A small sound classifier, trained from scratch.
Training: 40000 steps, batches of 128, held-out accuracy 100%.
Rows from block 8 of a small sound classifier, named by matrix and row number. Rows with one number belong to one channel. Each number is 128 + 24 x the weight over its row's rms, rounded and kept within 0 to 255. All counts start at 0.
Before each channel's rows are labels from the 100 clips, of 14976, where the channel reaches its highest value: "top examples" is what is common among them; "loudest band" is the band of the loudest frequency at the time of the peak. Only what is clearly more common there than usual is listed. The data: synthesized solo parts of chorales (CocoChorales). In brackets: how many of the 100, against the usual share in percent.
# convs1: first pointwise conv (model.blocks.8.convs.1.weight, 160x160x1), inputs 80-159
# convs3: second pointwise conv (model.blocks.8.convs.3.weight, 160x160x1, transposed), outputs 80-159

top examples: double bass (90 vs 1.7)
loudest band: 250 to 500 Hz (72 vs 40.6)
convs1.123 [128 121 108 137 124 128 128 112 117 104 181 127 127 130  91 201 128 128 117  94  91 148 154 135 162  83 133  94 153 161 142 137 121 150 132 129  87  98 133 128 128 132 123 133 128 120 111 127  97 129 128 114 147 128 128  39  91 165 140 102 128  91 120 110 128 132 166  79 124 128 144 169 124 128 139 137 102  73 128 162]
convs3.123 [158 128 142 134 138 156  91 102 106 132 155 107 128 128 151 128 131 114 159  62 128 128 173 148 137  70 134 130 139 118 128 161 155 119 129 128  54 108 105  80 120 137  91 142 138 147  96  57 160 141 148 128 108 111 171 143 151 128 123 126 129 111 118 148 181  95 145 128 128 128  96 142 159 116 121 118  88 128 158 124]

top examples: violin (98 vs 13.7); note D#5 (78 vs 9)
loudest band: 500 to 1000 Hz (94 vs 26.5)
convs1.65 [130 128 121 105 135  97 128 128 171 132 102 144 140 128 128 214 103 111 128 157  87 139  73 136 133 152 128 128 128 107 128 136 116 119 114  75 179 140 116 128 135  86 103  81 162 148 116 138 149 140 128 128 154 106 121 107  95 124 128 128 128 128 128 135 148  92 161  92 112 154 128  94 111  94 128 141 155  92  99 132]
convs3.65 [128 111 138 145 108 128 162 128 161 183 143  96 134 119  94 165 128 115 159 157 128 168 128 118 105 128 128 148 150 128 111 158 153 128 122 108  80 189  91 128 141 177 167 125 123  90 118  69 155 144 116 114 128 128 128 137 147 130 105 128 128 104 120 122 128  91 122 128 150 128 132 176 165 128 160 140 150 107 120 112]

top examples: trombone (96 vs 7.4); note C#4 (63 vs 12.1)
loudest band: 1000 to 2000 Hz (30 vs 13)
convs1.63 [ 84 128 114  93 135 140 128 173 165 191 138 136 141 128 128 153 144 151 137  83 139 121 129 148 152 149 128 122 139 128 145 128 128 128 128 149 128 122  81 147  98 107 119 128 111 124 213  91 150 128 128 128  86 128 113 128 128 134 105 104 120 128 128 133 128 128 129 152 149 107 128 117 107 128 154 128 128 133 128 189]
convs3.63 [149 128 124 123 137  76 128  86 128 128 125 116  95 128 128 128 140 132 128 218 145 161  90 143 177 149 146 134 128 113 124  71 122 129 153 128  91 133 134 128 120 109 128 117 120 154 133 132 115 131 142 104 148 161 123  66  96 116 156 175 168 114  93 123 128  92 115 128 135 176 126  77  64 128 128 145 107 115 128 128]

top examples: note G3 (67 vs 6.3); tuba (67 vs 8.5); note A#3 (39 vs 10.6)
loudest band: 250 to 500 Hz (93 vs 40.6)
convs1.76 [143 128 144 130 151 132 114 128 128 105 140 145 112 128 128 128 140 140 136 197 101 109 128  89 133 127 118 155 160 128 128 128 119 109 128 106 128 128 123 128 128 105 128 140 156 125 111 141 128 142  78 152 141 154 124 131  96 128 199  89 108 124 128 150 161 128 170 152 113 123 128 124  75 125 171 105 128 128 130 125]
convs3.76 [152 128 140 128 124 128 128 128 128 115 181 113 128 121 124 141 135 134 146 104 138  99 128  94  66 147 117 144 110 107 110 203 123  37  97 104 104 124 128  93 116 139 128 128 133 150 142 128 107 111 127 143 128 128 132 161 129 128 137 198  92 128 148 128 192 128 128 125 108  96 140 147  89 128 156 132 156 128 128 161]

top examples: clarinet (92 vs 9.1); note G4 (58 vs 7.5); note G#4 (36 vs 9)
loudest band: 250 to 500 Hz (96 vs 40.6)
convs1.24 [102 133 128 111 119 128 127 119  98 128  74 124 134 108 128  87 128 124 166 128 128 101 128 116 107 190 149 112 113 143 107 121 110 122 101 159 128 108 128 128 132 128 128  65 111 204 169  98 107 118 128 142 145 122 128 128 128 166 122 154 100 123 123 141 128 128  86 151 128 160 128  65  95  98 128  82  88 140 128 128]
convs3.24 [128 152  98 152 128 103 195  96  97  99 124  75 184 119 128 117 128 112  32 128 149 122 160 131 150 128 128 163 158 116 128 128 128 118 143 123 139 114 101 186 135  71 128 134 108 128 128 128 102 139 101 145 130  63 162 128 128 130 123  98 128 128 168 105 144 128 160  93 136 118 128 128 151 128 109 143 119 128 128 159]

top examples: violin (96 vs 13.7); note D#5 (72 vs 9)
loudest band: 500 to 1000 Hz (83 vs 26.5)
convs1.92 [154 109 111 128 128 123 128 113 128 128  96 108 131 173 176 197 128 128 114 129 144 137 132 115 148 158 142 103 103 131 146 169 121 173 130 101 123  81 128 109 131 153 121 103 132 128 128 128 128 126 120 119 137 128 126 139 112 128 140 149 146 153 130 119 172  78 165 133 111 108 137  83 166  92 126 128 131 128 147 108]
convs3.92 [169 130 138 124 133 137 123  62 130 149 187 128 150 147 168 151 120 128 162 128 138 179 128 133 160 162 141 137 128 140 112 105 104 208 107 128 167 128 167 108 127  66 147 130 132 130 126 131 128 128 102 126 151  99 171 128 120 128 127 115 118 165  85 117 110 136 134 128 101 118 129 128 115 118 128  90 134 116 132 128]

top examples: note F4 (77 vs 9.2); oboe (61 vs 7.4); instrument: trombone (39 vs 7.4)
loudest band: 1000 to 2000 Hz (96 vs 13)
convs1.86 [120 132 157 123 144 146 119 128 103 134 168 146 128 108 127 146 129 128 100 128  90 136 119 128 137 153 168 123  76  88 114 117  90 173 128 128 115 145 121 138 129 128 162 180  86 144 183 152 192 162 128 128 136 146 125 158 124 140 128 150 142 157 166 128 121 175 100 103 213 134 155 112  84 137 125 128 111 128 124 128]
convs3.86 [128 143 135 139 128 137 135 128 128 106 119 111 119 128 126 169 120 104 125  43 115 112 128 113 141 148 124 128 164 125 126 119 139  70 138 135 128  81 128 128 127 176 137 139 154 167 138 128 129 125 116 128 127 140 163 143 113 149 133 132  53 128  97 132 128 112 168 128 115 148 151 129 158 128 127 136 109 113 141 150]

top examples: viola (96 vs 8.4); note G4 (43 vs 7.5)
loudest band: 250 to 500 Hz (81 vs 40.6)
convs1.8 [114 161  75 130 144 128 151 104 108 106 171 128 140 128 137 140 128 128  63 128 120 168 110 142 141 128 102 100 193 148 140 147 102  64 138 148 142 175 101 116 132 145 145 128 159 147 128 133 128 155  97 110 143 128 167 128 129 135 145 128 120  92 128 108 119 100 128 149 128  97 119 128 118 118 141 153 128 135 134 128]
convs3.8 [109 151 128 128 150 125 156 132 116  82 146 108 130 112 120 128 128 128 129 100 120 160 128 142  97 128 178 128 128 134 117 138 125  62 128 125  91  79 132 128 152 128 128 128 134 119 132 148 104 108 100 130 128  51 128 154  78 175 191 137 107 136 114 120  73 128 155 124 101 128 140 137 108 160 114 128 100 135 128 149]

top examples: note F#4 (66 vs 8.4); oboe (59 vs 7.4)
loudest band: 1000 to 2000 Hz (74 vs 13)
convs1.85 [128 160 128 106 142 186 128  82 105  93 169 178 128 129 123 128 139 172 117 152 120 102 114 101 128 128 129 144 132 116 143 139 153 128 104 128  94 128 128 150 112 135 104 110  93 128 113  84 128 140 128 142  94 128 128 128 128 138  95 115 161 128 100  86  95 152 119 151 128 145 128 183 104 145 128 128 128 128  74 100]
convs3.85 [135 128 146 128 106 154 124 153 126 102 137 124 160 128 171 159 128  63 143 128 138 115 144 161  89 134  81  94 129 128 136 167 122 117  92  96  67 128 128 127 162 128  99 120 128 195 127 119 151 128 138 140 128 109 159 180 139 124  97  77 128 137 102 133 158 128 143 112 128 110 137 101 170 135 128 128 128 128 112 128]

top examples: violin (74 vs 13.7); note C#5 (45 vs 10); note D#5 (31 vs 9)
loudest band: 500 to 1000 Hz (70 vs 26.5)
convs1.49 [139 128 105 114 128 195 108 128 111 161 125 147 140 142 128 161 137 144 125 128 128  88  60 173 117 123 101 128 128 128 128 128 122 167 128 105 136  90 113 102 142 105 112 113 128 113 149 161 112 132 115 112 108 108 125  90 128 151 128 136 106 144 162 127 126 128 108 128 124 150 113 107 185 148 128 125 142 129 137 142]
convs3.49 [112 131 128 128 128 141 185 152 128 128 143 134 121 122 129 145 125 132  91  99 128 145 158 126 130  99 147 169 137 123 101 128 128 128 117  74 119 127 163 109 128 124 128 107 128 116 128 143 156 128  87 146 116 152 134 146 127 128 131  90 128 138 108 128  80 187 125 132 128 128 156 142 178  84 128 118  72 146 128 127]

top examples: note F4 (87 vs 9.2); trombone (65 vs 7.4); instrument: oboe (35 vs 7.4)
loudest band: 1000 to 2000 Hz (90 vs 13)
convs1.42 [135 157 102 128 110 129 150 167 145 108 128 136  79 128 128 178 123 108  86  98 142  78  79 128 152 128 128 140 128 130 128 125 128 112  77 118 103 130 166 128 158 128 136 122 128  96  89 169 140 128 149 145 128 128 128  88 108 101  92 128 134 128 142 138  76 128 141  86 128 156 128  57 146 143 154 100 103 128 142 127]
convs3.42 [152 128 126 102 116  76 160 143 149 107 128 135 108 153 129 128 128 128 116 172 174 195  83 128 164 150 129 128 116 128 119  74 128 103 139 128 124 128 161 157 128 100 122 120 128  89 128 135  98 128 117 128 149 128  96 128 128 128 142 128 128 128 116 128  92 129 128 128 153 205 162  68  88 162 124 128 128  64 128  97]

top examples: note F#4 (99 vs 8.4); trombone (57 vs 7.4)
loudest band: 1000 to 2000 Hz (72 vs 13)
convs1.66 [128 128 128 128 128  71 128 128 128 152  75 156 142 119 176 128 138 156  75 150  93 102  68 113 128 128 162 121 154 103 133 128 126 128 128 128 128 128 168 114 128  98 128 152 139  39 168 171 114 128 128 128 128 137 128 107 128 128 129 128 165 145 156 128 168 100 128 126 113 121 128  94 128  94 139 128 175 128 133 151]
convs3.66 [124 132 122 131 121 174  81 156 128 128 128 137 171 154 115 167 132  76 128 134 163 130 162 136 128 151  92  55 139 136 128 174 128 134  89 118 142 135 128 122 128 116 107 143 128 175 128 134 165 121 127 122 135 118 175 211 125 128  89  68  86 141 119 128 128 128 128 128 128 107 167 151 156 128  98  92 141 138  80 162]

top examples: viola (78 vs 8.4); note D#4 (28 vs 11.4)
loudest band: 250 to 500 Hz (83 vs 40.6)
convs1.9 [114 117 131 157 100 163 131 128  92 134 134  71 139 128  99 165  97 128 128 128 128  87 128  98 113 116 163 128 128 184 176 139  91 126 184 128 138 128 128  77 112 149 100 128 145 111 159 112 122 128 128  71 128 145 140 127 117 157 144 128 110 153 128 133 108 175 113 131  92 128 128 128 108 101 149  80 128  91 125 153]
convs3.9 [105 117 128 133 129 129 128 118 153  95 128 113 128 130 128 155 128 113 104 158 113 128 121  93 128 132 128 128 116 128 128 118 104 149 128 131 128 173  79 127 120 128  99 149  94 128 125 128 164 157 128 128 109 233 148 144 128 108 128 110 184 128 128 128 128 112 109 162 145  77 128 139 153 145 116 100 119 101 128 139]

top examples: trombone (68 vs 7.4); note F#4 (67 vs 8.4)
loudest band: 1000 to 2000 Hz (78 vs 13)
convs1.156 [128 128  87 128 128 156 126 140 141 106 128 190 110 164 142 128 113 128 105 103 164 128 138 139 103 123 173 128 156 101 119 127 162 130 128  62 128 112 144  83 128 128 128 143 128 128 137 128  96 128 135 128 107 115 128 134 142 130 133 128 144 147 139 127 140 117 101 128 137 128 128 150 136 128  92 128  82 148 128 128]
convs3.156 [151 130 120 128 132 102 185 102 128 128 128 141  86 128 115  94 113 166 120 145 101 137  78 117 188 128 165 181 116 115 128 128 128 128 168 139 128 128 149 134  99 108 128 118 116  84 128 135  95 127 115 128 127 161  76  62 101 128 165 128 128 128 122 126 128 128 105 155 128 150 133  98  84 130 148 175 127 113 160  86]

top examples: instrument: violin (44 vs 13.7); viola (41 vs 8.4); note F4 (39 vs 9.2)
loudest band: 250 to 500 Hz (87 vs 40.6)
convs1.153 [128 143 129 127 174 143 134 137 128 156 110 152 141 120 135 154 121 100 111 180 170 163 146 132  92 128 104 128  87 128 142 172 128 154 121 117 192 111 128 112 144 123 128 163 122 124 128 128 136 120 106 144 126 147 128 130 130 155 199 127 114 135 110 128 125 130 131 138 136 172 190  86 128 134 144  74 128 128 129 128]
convs3.153 [ 99 128 128 128 128 121 215 192 122 104 153 144 153 121 117  51 127  87 143 128 128  95 144 115 128 123  86 125 128 128 103  72 145 126 156 128 142 128 103 128 148 128 171 159 124 123 128 125 164 128 102 128 140 128 156 128 128 128 136  81 128 112 156 124 128 111 130 116 161  81 128 127 214 139 128 133 128 128 131 128]

top examples: double bass (78 vs 1.7)
loudest band: 250 to 500 Hz (69 vs 40.6)
convs1.46 [128 128  75 122  62 195 128 128 139  98 138 128 128 119 111 168 128 147  93 120 147 128 145  95 105 103 172 128 137 126  97 128 110 127  99 143  95  97 128  93 127 118 161 143 128 140  99 133 137 170 155 128 128 128 114 173 128 104 143 128 128  71 146 126 128 128 137 127 114 128  84 175 121 128  97  89 128 128 146 150]
convs3.46 [155 128 135 122 128 128 119  36 109 144 154 115 125 128 159 128 141 128 128 116 112 121 138 145 145  42 124 137 126 119 151 128 119 103 128  88  84 128 128  86 128 159  92 119 149 128 128 104 128 128 142 163 153 128 151 122 128 122 124 131 128 109 121 128 167 100 140 128 128 106  92 128 128 128  76 128 110 141 167 108]

top examples: saxophone (88 vs 1.5); note E4 (33 vs 8.8); note F4 (33 vs 9.2)
loudest band: 250 to 500 Hz (69 vs 40.6)
convs1.133 [112 109 128 171 147 115 101 128 128 124 110 128 143 112 127  96 128 141 126 127 128 125 122 113 158 130 128 128 147 113 128 106  97  66 124 151 131 128 161  79 119 127  91 175 132 157 136 128 128 128 107 128 169 123 168 134 102 148 132 128 139 128 106 124 108 128 137 103 160 170 120 128 164 133 120 128 176 105 128 100]
convs3.133 [128 110 128 128 123 149 159 128 143 183 128 128 142 118  97  72 128  70  95  80 116 128 128 123 128 102 128 142 126 122 106 101 145 128 128 139 136 143 142 130 128 127 166 117 103 128 108 101 176 122 120 114  81 135 128 133 106 120 131 119 122 111 148 116 144 143 128 128 139 128 147 119 121 128 156 140 188 119 133 111]

top examples: oboe (69 vs 7.4); note F4 (51 vs 9.2); note G4 (36 vs 7.5)
loudest band: 1000 to 2000 Hz (63 vs 13)
convs1.14 [128 107 121 102 167 128 128 121 142 128  83  93 128 128  95 128 129 125 128 147 118 128 138 150 119 175 113 141 138 116 128 140 128 176  69 157  84 152 128 128 162 128 128 128 108 128 128 172 128 146 128 128 153 128 128 128 134 101 128 170 111 103  98 153 128 128 128 153 104 115 125  56 128  89 156  48 128 125 142 118]
convs3.14 [128 117 128 113 133  94 104 158 128  89 172 126 150 123 122  64 128  69  93 182 124 118 109 142 128 117 100 121 136 122 140 128 128 114 119 128 128  76 128 128 128 128 128 139 128 128 120 128 128 128 117 116 141  63 128 186 122 128 113 116 128 155 116 143  99 151 152 137 110 131 128 123 132  78 133 128 148 138 122 114]

top examples: viola (88 vs 8.4); note E4 (60 vs 8.8); note F#4 (34 vs 8.4)
loudest band: 250 to 500 Hz (95 vs 40.6)
convs1.90 [ 98 117 124 151 139 128 141 128 148 114 145 128 141 128 149 123 128 136 145 126 142 117 125  95 128 113 169 108 102 146 128 106 144 165 128 126 128 156 193 128 131 105 136 113 115 128 163 128 118 128  90 128 162 128 143 158 131 128 102 163  99 128 152 128 121 125  95 128  42 102 159 128 132 162 168 146  98 128 128 115]
convs3.90 [123 128 128 188 112 141 143 162 128 128 134 170 128 128 102 149 119 101 131 128  96 128 132  86 137 112 131 106 128 128 128 196 133 147 104 119 138 115 128  76 157 108 149  92 134 128  99 100 145 171 157 121 113 136 128 128 128  99 140 130 185 128 130 121 128 169  96 170 160 128 150 127 128 137 193 128 128 135 116 101]

top examples: note F#4 (70 vs 8.4); violin (41 vs 13.7)
loudest band: 250 to 500 Hz (75 vs 40.6)
convs1.26 [128 139  98 134 128 186 115 118  70 139 115 128 128 128 128 131  84 141 128 175 108  62 128 122 157 143 121 128 128 164 172 128 128  82  82 131 216 137  95 124 126 128 138 117 157 128 116 118 152 108 157 128 128 139 135 143 156 128 128 128 124 128 128 128 133 101 131 121 128 143 128 192 128 128 156 128 116 132 164 128]
convs3.26 [128 136 128 141 113 128 162 132 128 128  81 139  98 119  57 128 115 128  89 189  74 143 128 128 159 128 123 138 144 141 128 113 128 136 119 101 128 128  79 142 147 128 143 128 128 115 128 128 125 128 128  67  91 152 166 128 128 127 135 125 154 103 147 107 128 196  99 133 144 128  71 180 128  91 122 139 100 135 152 133]

top examples: viola (89 vs 8.4); note E4 (43 vs 8.8); note G4 (39 vs 7.5)
loudest band: 250 to 500 Hz (90 vs 40.6)
convs1.61 [143 144 128 121  84 128 148 118 112 107 172 113 133 137 128 128 118 116 129 128 149 155 128 114 118  89 122 128  88 103 148 132 163 180 105 128 128 139 205 155 128 124  70 179 131 143  81 103 128 126  89 152  93 128 117 144  97 165 117 118 128 149 146 106 115 172 128 103 112 121 128 128 128 169 128 108  61 128 137  84]
convs3.61 [128 142 128  84 160 148 136 120 128 121 155  90 140 128 144 128  87 126 128  89 143 115 151 167 126 125 128 128 165 106 128  78 128  97 154 107 116  82 131 156 101 121 133 128 126 162 141 123 119 100 115 128 128  77 148 128 101 165 128 143  72 137 104 147 117 128 156  84  94 127 169 134 135 117 128 182 131 144 135 186]

top examples: flute (77 vs 8.9); note F#5 (46 vs 7.1)
loudest band: 500 to 1000 Hz (71 vs 26.5)
convs1.74 [128 128 119 128  77 128 119 134 132 128 124 138 116 128 128 128 167 165 128 129 127 129 100 128 128 116 128 128 160 131 110 117 128   0 116 139 128 177 128 128 130 109 128 150 144 121 128 145  87 128 143 108 128 128 177 142 124 139 138 142 128 116 198  94 141 105 123 164 206 129 128 139 107 128  82 134 128 102  98 128]
convs3.74 [148 142  69 127 128 122 153 136 113 115 135 139 143 128  83 187 122  97 128 135 123 128  98 128 128 128 114 128 151 139 132 131 128 109 128 167 100  78  85 103 118 120 128 136 154 103 132 144 121 101  82 124 105 102 150 137  68 172 120 136 100 122 105 121 103 148 128 128 145 124 128 146 191 159 122 133 129 128 125 149]

top examples: double bass (54 vs 1.7)
loudest band: 1000 to 2000 Hz (39 vs 13)
convs1.44 [ 92 128 107 162 123 179 108 140 141 100 137 138 142 128 128 160 155 153 128  88 149 122 200 128 142 171 119 133 128 101  91 143 128 128 128 107  98 144 134 128 128  58 138 121 132 121 108  91 101 151 148 150 157 128 128 128 128 166 120 122 144 166 120 124 113 135  99 131 141 107  77 161 148  89 114 124  80  82 105 135]
convs3.44 [120 144 116 130 128 179  81 126 122 129 136 128 150 100 166 146 146  99 128  91 128  85 182 128  93 121 117  90 150 128 147 170 145 119 128 130  89 128  91 124 128 122  98 145 136 159  91  57 161 128 155 159 113 110 189 163 158 128 112 128 128 111 151 128 152 128 133 128 128 128 128 170 175  81 116  87  96 167 143 128]

top examples: double bass (100 vs 1.7)
loudest band: 250 to 500 Hz (70 vs 40.6)
convs1.34 [128  65 123 174 128 128 137 128 151 172 122 144 135 139 128 136 128 170 128  51 135 128 202 141 128 114 128 128 136 117 140 145 128 128 138 168 101 118 124 128 132 126 179 112 173 110 146 116 128 115 128 128 128 128 108 117 104 131 150  88 159 138 128 181 128 120 128 121 125 131  65 204 128 128 142  81 133 128  85 128]
convs3.34 [134  87 114 128 128 123 172 157 172 112 113 128 109 128 109 109 124 111 135 190 128 172 103 118 151 200 134 104 118 136 118 113 112  96 128 146 123 136 128 154 128  97 128 128 101 137 142 214 128 128 118 107 112 158  96 109 104 127 132 104 128 163 119 128  99 140 110 120 128 145 144 102 111 137 155 119 173 120 128 151]

top examples: note F#4 (84 vs 8.4); oboe (50 vs 7.4)
loudest band: 1000 to 2000 Hz (84 vs 13)
convs1.112 [110 128 120 122 138 123  92 116 127 136 126 153 152 128 184 128 128 128 116 149 128 158 150 128  93  99 135 128 126 130 132 159 128 128 111 121 128 169 172 128 128 128  93 119 133 128 130 147  86 128 115 128 116 111 128 125 136 128 118 121 128  92 128 128 129 155 128 129 177 139 107 142 117 166 128 128   9 160 128 124]
convs3.112 [128 128  94 131 126 140 128 128 129  53 114 158  75 128 127 128 128 128 128 188 128 120 131 128 176 128 140 140 128 136 141 128 138 128 151 148 151 128 128 147 105 128 136 142 128 128 102 124 157 120 124 128 153 131 128 107 161 105 128 120  98 126 141 126  46 128  79 153 147 149  95 117 123 128 163 128 118 136 143 128]

top examples: viola (88 vs 8.4); note D4 (51 vs 12.4); note G4 (32 vs 7.5)
loudest band: 250 to 500 Hz (76 vs 40.6)
convs1.47 [ 92 123 144 139 164 173 128 107 128 137 128 128 151 139 172 164 129 128  97 145 161 128 163 128 115 128 128 128 104 128 131 139 139  83 118  78 139 103  63 133 161 183 130 116 136 130 114 128 109  98 111 148 127 128 128 111 136 128 146 128 146 107 128  89 142 128 146 124 128 127 106 128 142 155 143  91  48 105 121 157]
convs3.47 [130 128 132  93 128 108  88 128  96 163 109 114  87 159 193 123 129 128 136 131 134 175 115 168 128 109 162 146 106 126 172 128 108 181 128 128 142 128 128 114 136 136 143 122 125 131 128 128 171 137 126 128 104 163 128 128 128 121 123 124 128 106 128 132 107  88 145 138 128 128 146 145 110 128  88 119 171 128 136 101]

top examples: note F#4 (68 vs 8.4); oboe (63 vs 7.4)
loudest band: 1000 to 2000 Hz (56 vs 13)
convs1.89 [ 94 116 141 108 128 109 128 128 141 137 128 128 116 149 128 207 158 128 107 133 128  72 110 170 177 128 186 171 128 131 110 134 139  94  91 143 125 125 128 128 128 113 128 170 132 127 134 128 139  84 128 129 146 160  87 122 124 152 149 128 115 128 182 130 107 128 120  82 154 143 111 128 164 128 157  83 150 116 123 111]
convs3.89 [128 126 132 128 128 123 164 144 105  95 155 118 128 128 162 166 132 128 141  31 128  98 128 127 106  97 106 139 128 128 128 155 128 166 128 128 129 128 112 128 123 169 139 128 137  98 114 102 187 128 126 128 109 128 134 128 128 136 128 128  74 122 128 138 174 121 128 128 128 117 155 125 128 128 111 135 170 128 131 136]

top examples: double bass (28 vs 1.7)
loudest band: 1000 to 2000 Hz (32 vs 13)
convs1.130 [154 146 128  94 128  84 128 118 128 153 139 156 128 128 128 162  98 128 128 129 128 128  51  74 152 110 128 132 109 154 128 146 109 128 128  99  63 160 121 148 154 136 145 128 128 161  69 128 133 128 158 158 165 140 180 156 144  61 172 182 124 128 128  92 123 144 128  99 128 126 161 128 128 136 116  58 142 122 155 128]
convs3.130 [ 91 128 136 128 121 120 134 200 128 128  97 146 128 173 128 157 115 135 115 159 147 163 106 116 146 176 160 123 114 128  90 151 128 128 119 164 195 128 147 143 128 128 152 128 105 110 128 124 122 128  77 111  90 141 100 155 103 145 107 135 126 140 140 128 128 153 128 113 128 141 128 143 128 166 153 129 155  87  95 131]

top examples: violin (100 vs 13.7); note D#5 (65 vs 9); note C#5 (46 vs 10)
loudest band: 500 to 1000 Hz (90 vs 26.5)
convs1.22 [126 128 153 133 159 145 129 119 128 158  78  96 105 145 157 193  89 155 128 128 104 129  92 156 128 122  63 128  80 128  92 128 128 175 135  87 172 128 118 128 101 131 146  74 162 139 118 157 125 111 128 128 116 115 128 128 128 128 128 125 128 145 145 128 155  87 128 128 128 105 124  74 129  99 128 146 128  50 143 105]
convs3.22 [114 128  95 134 154 128 107 128 128 107 143 139 116 128 145 118 128 108 164 128 124 128 128 165 106 102 181 128 147 128 128 156 125 176 128 128 100 126 128 110 117 106 109 113 142 147 128 184  94 128 180 128 136 156  58 123  98 128 117 128 144 128  98 139 128 128 131 127 108  85 128 128 173 132  98 128 157 133 126 144]

top examples: note F4 (69 vs 9.2); oboe (65 vs 7.4); note F#4 (41 vs 8.4)
loudest band: 1000 to 2000 Hz (94 vs 13)
convs1.15 [115 166 137 125 156 136 128 110 115 133 111 128 128 129 128 182 125 119 126 128 128 128 128 150  92 137  93 113  64 147 128 126 112 221 109 128 110 128 134 124 144 132 144 137 124 133 128 128 132 128 161  95 128 128 125 143 128 106 128 188 128 114 128 128 115  92 161 133  97 140 128 108  89 121 138 113 128 104 128 159]
convs3.15 [122 128 135 135 149  86 145  99 143  91 128 128 113 127 110 101 128 128 101 190 128 176 101 155 167 128 140 113 128 128  99  68 129 119 128 156 114 153 166 126 112 113 127 107 128 117 128 138  50 125 128  97 128 149 154 128 111 128 142 161 128 110 114 125 105 117 128 164 119 169 100 108 128 146 155 128 141 108 128  94]

top examples: oboe (53 vs 7.4); double bass (34 vs 1.7)
loudest band: 1000 to 2000 Hz (53 vs 13)
convs1.93 [ 93 121 123 149 148 128 128 128 128 128 114 123 116 114 127 152 128 128  88 128 107 133 144  87 128 137 128  59 105 142 108 128 159 128 116 147  74 128  53 159 124 124 130 161  77 137 128 112 177 128 128 128 120 102 109 117 144 128 128 128 128 145 173 128 133 111  74 143  83 159 128 128  71 162 127 145 105 128 154 149]
convs3.93 [161 128 125 138 122 150 104 128 125 157 155 115 101  84 162 154 145 128 128  61  90  73 128 129 131 122 113 134 122 130 128 110 148 106 130 128  30 105 114 125 128 119  87 128 143 146 129 103 152 137 137 147 128 110 113 125 152 128 126 145 125 137  92 128 113 114 101 128 128 128 128 118 160  77 112 114 128 126 128 119]

top examples: trombone (66 vs 7.4); note B3 (27 vs 9.6)
loudest band: 250 to 500 Hz (76 vs 40.6)
convs1.70 [128 150 128 128 119  94 172 128  94 128 131 163 104 135 137 156 156 128 139 117 109 123 119 128 118 122 128 128 112 164 130 120 116 128 123 150 184 137 143 137 151 102 161 139 128 128 131 116 137 146 131 107 106 101 128 128 128 154 125   6 128 192 163 128 128 128 124 123  83 128  94 144 136 135 110 147 200  72 128 153]
convs3.70 [ 96 139  93 152 128 128 192 127 100 128 110 145 130 128 115 107 128 143 139 145  96 128  82 108 128 145 121 128 120 159 115 140 128 103 128 136 129 123 148 183  97 128 128 166 145 128 127 198 130 117 101 128  69 116 100 121 119 128 118 128 128 172 151 121  81 128  98 164 128 122  96 121 108 117 155 128 102 122 144 127]

top examples: note F#4 (99 vs 8.4); oboe (33 vs 7.4)
loudest band: 1000 to 2000 Hz (43 vs 13)
convs1.101 [115 165 144 122 162 128 106 128 120 156 145 160 148 128 128 121 128 135 113 128 128 138  73 154 128 126 135 128 128 128 128 128 179 130 128  42 158 143 127 153 128 128 114 128 128  84  84 109 103 114 106 117 119  95 128 138 128  88 144 130 128 190 128 126 133  86 141 123 112 151 127 103 148 128 103 159 115 128 128 146]
convs3.101 [133 128 123 141 128  70 166 128 144 126 136 128 104 107 142  89 122 156 117 157  82 129  97 123 128 127 185 171 131 124 130  82 115 105 128  91 128 121 163 128 100 128 136  87 128  24 140 182 126 119 128 141 140 140  73 128 134 122 128 128 128 133 140 131 105 128  85 128 118 131  91  94  90 126 148 167 128 128 128  92]

top examples: double bass (37 vs 1.7)
loudest band: 1000 to 2000 Hz (31 vs 13)
convs1.48 [ 73 128  98 183 131 177 137 120 120  76 154 102 150 128 128 128 128 128 132 128  71  81 128 128 142  69 152 148 155 148 128 100  74 151 128 104  96 147 164 128 123 120 121 128 108 119 129 133 128 103 117  92 124 128 131 157 128 128 108 120 128 134 153 128 128 142  90  29 128 151 128 136 128 151 128  67 128 125 147 128]
convs3.48 [137  88 128 128 109 198 128 128 133 128 111 128 150 177 115 161 155 102 130 166 154 154 107 118 121 152 128 136 128 152 128  82 128 144 123 128 174 196 123 128 128 128 134 113 118 151  93  75 174 138 137 122 128 176 128 128 128 128  95 123 169 113 128 128 128  84 136 175 139 128 135 128 128 155 126 128 111 128 128 128]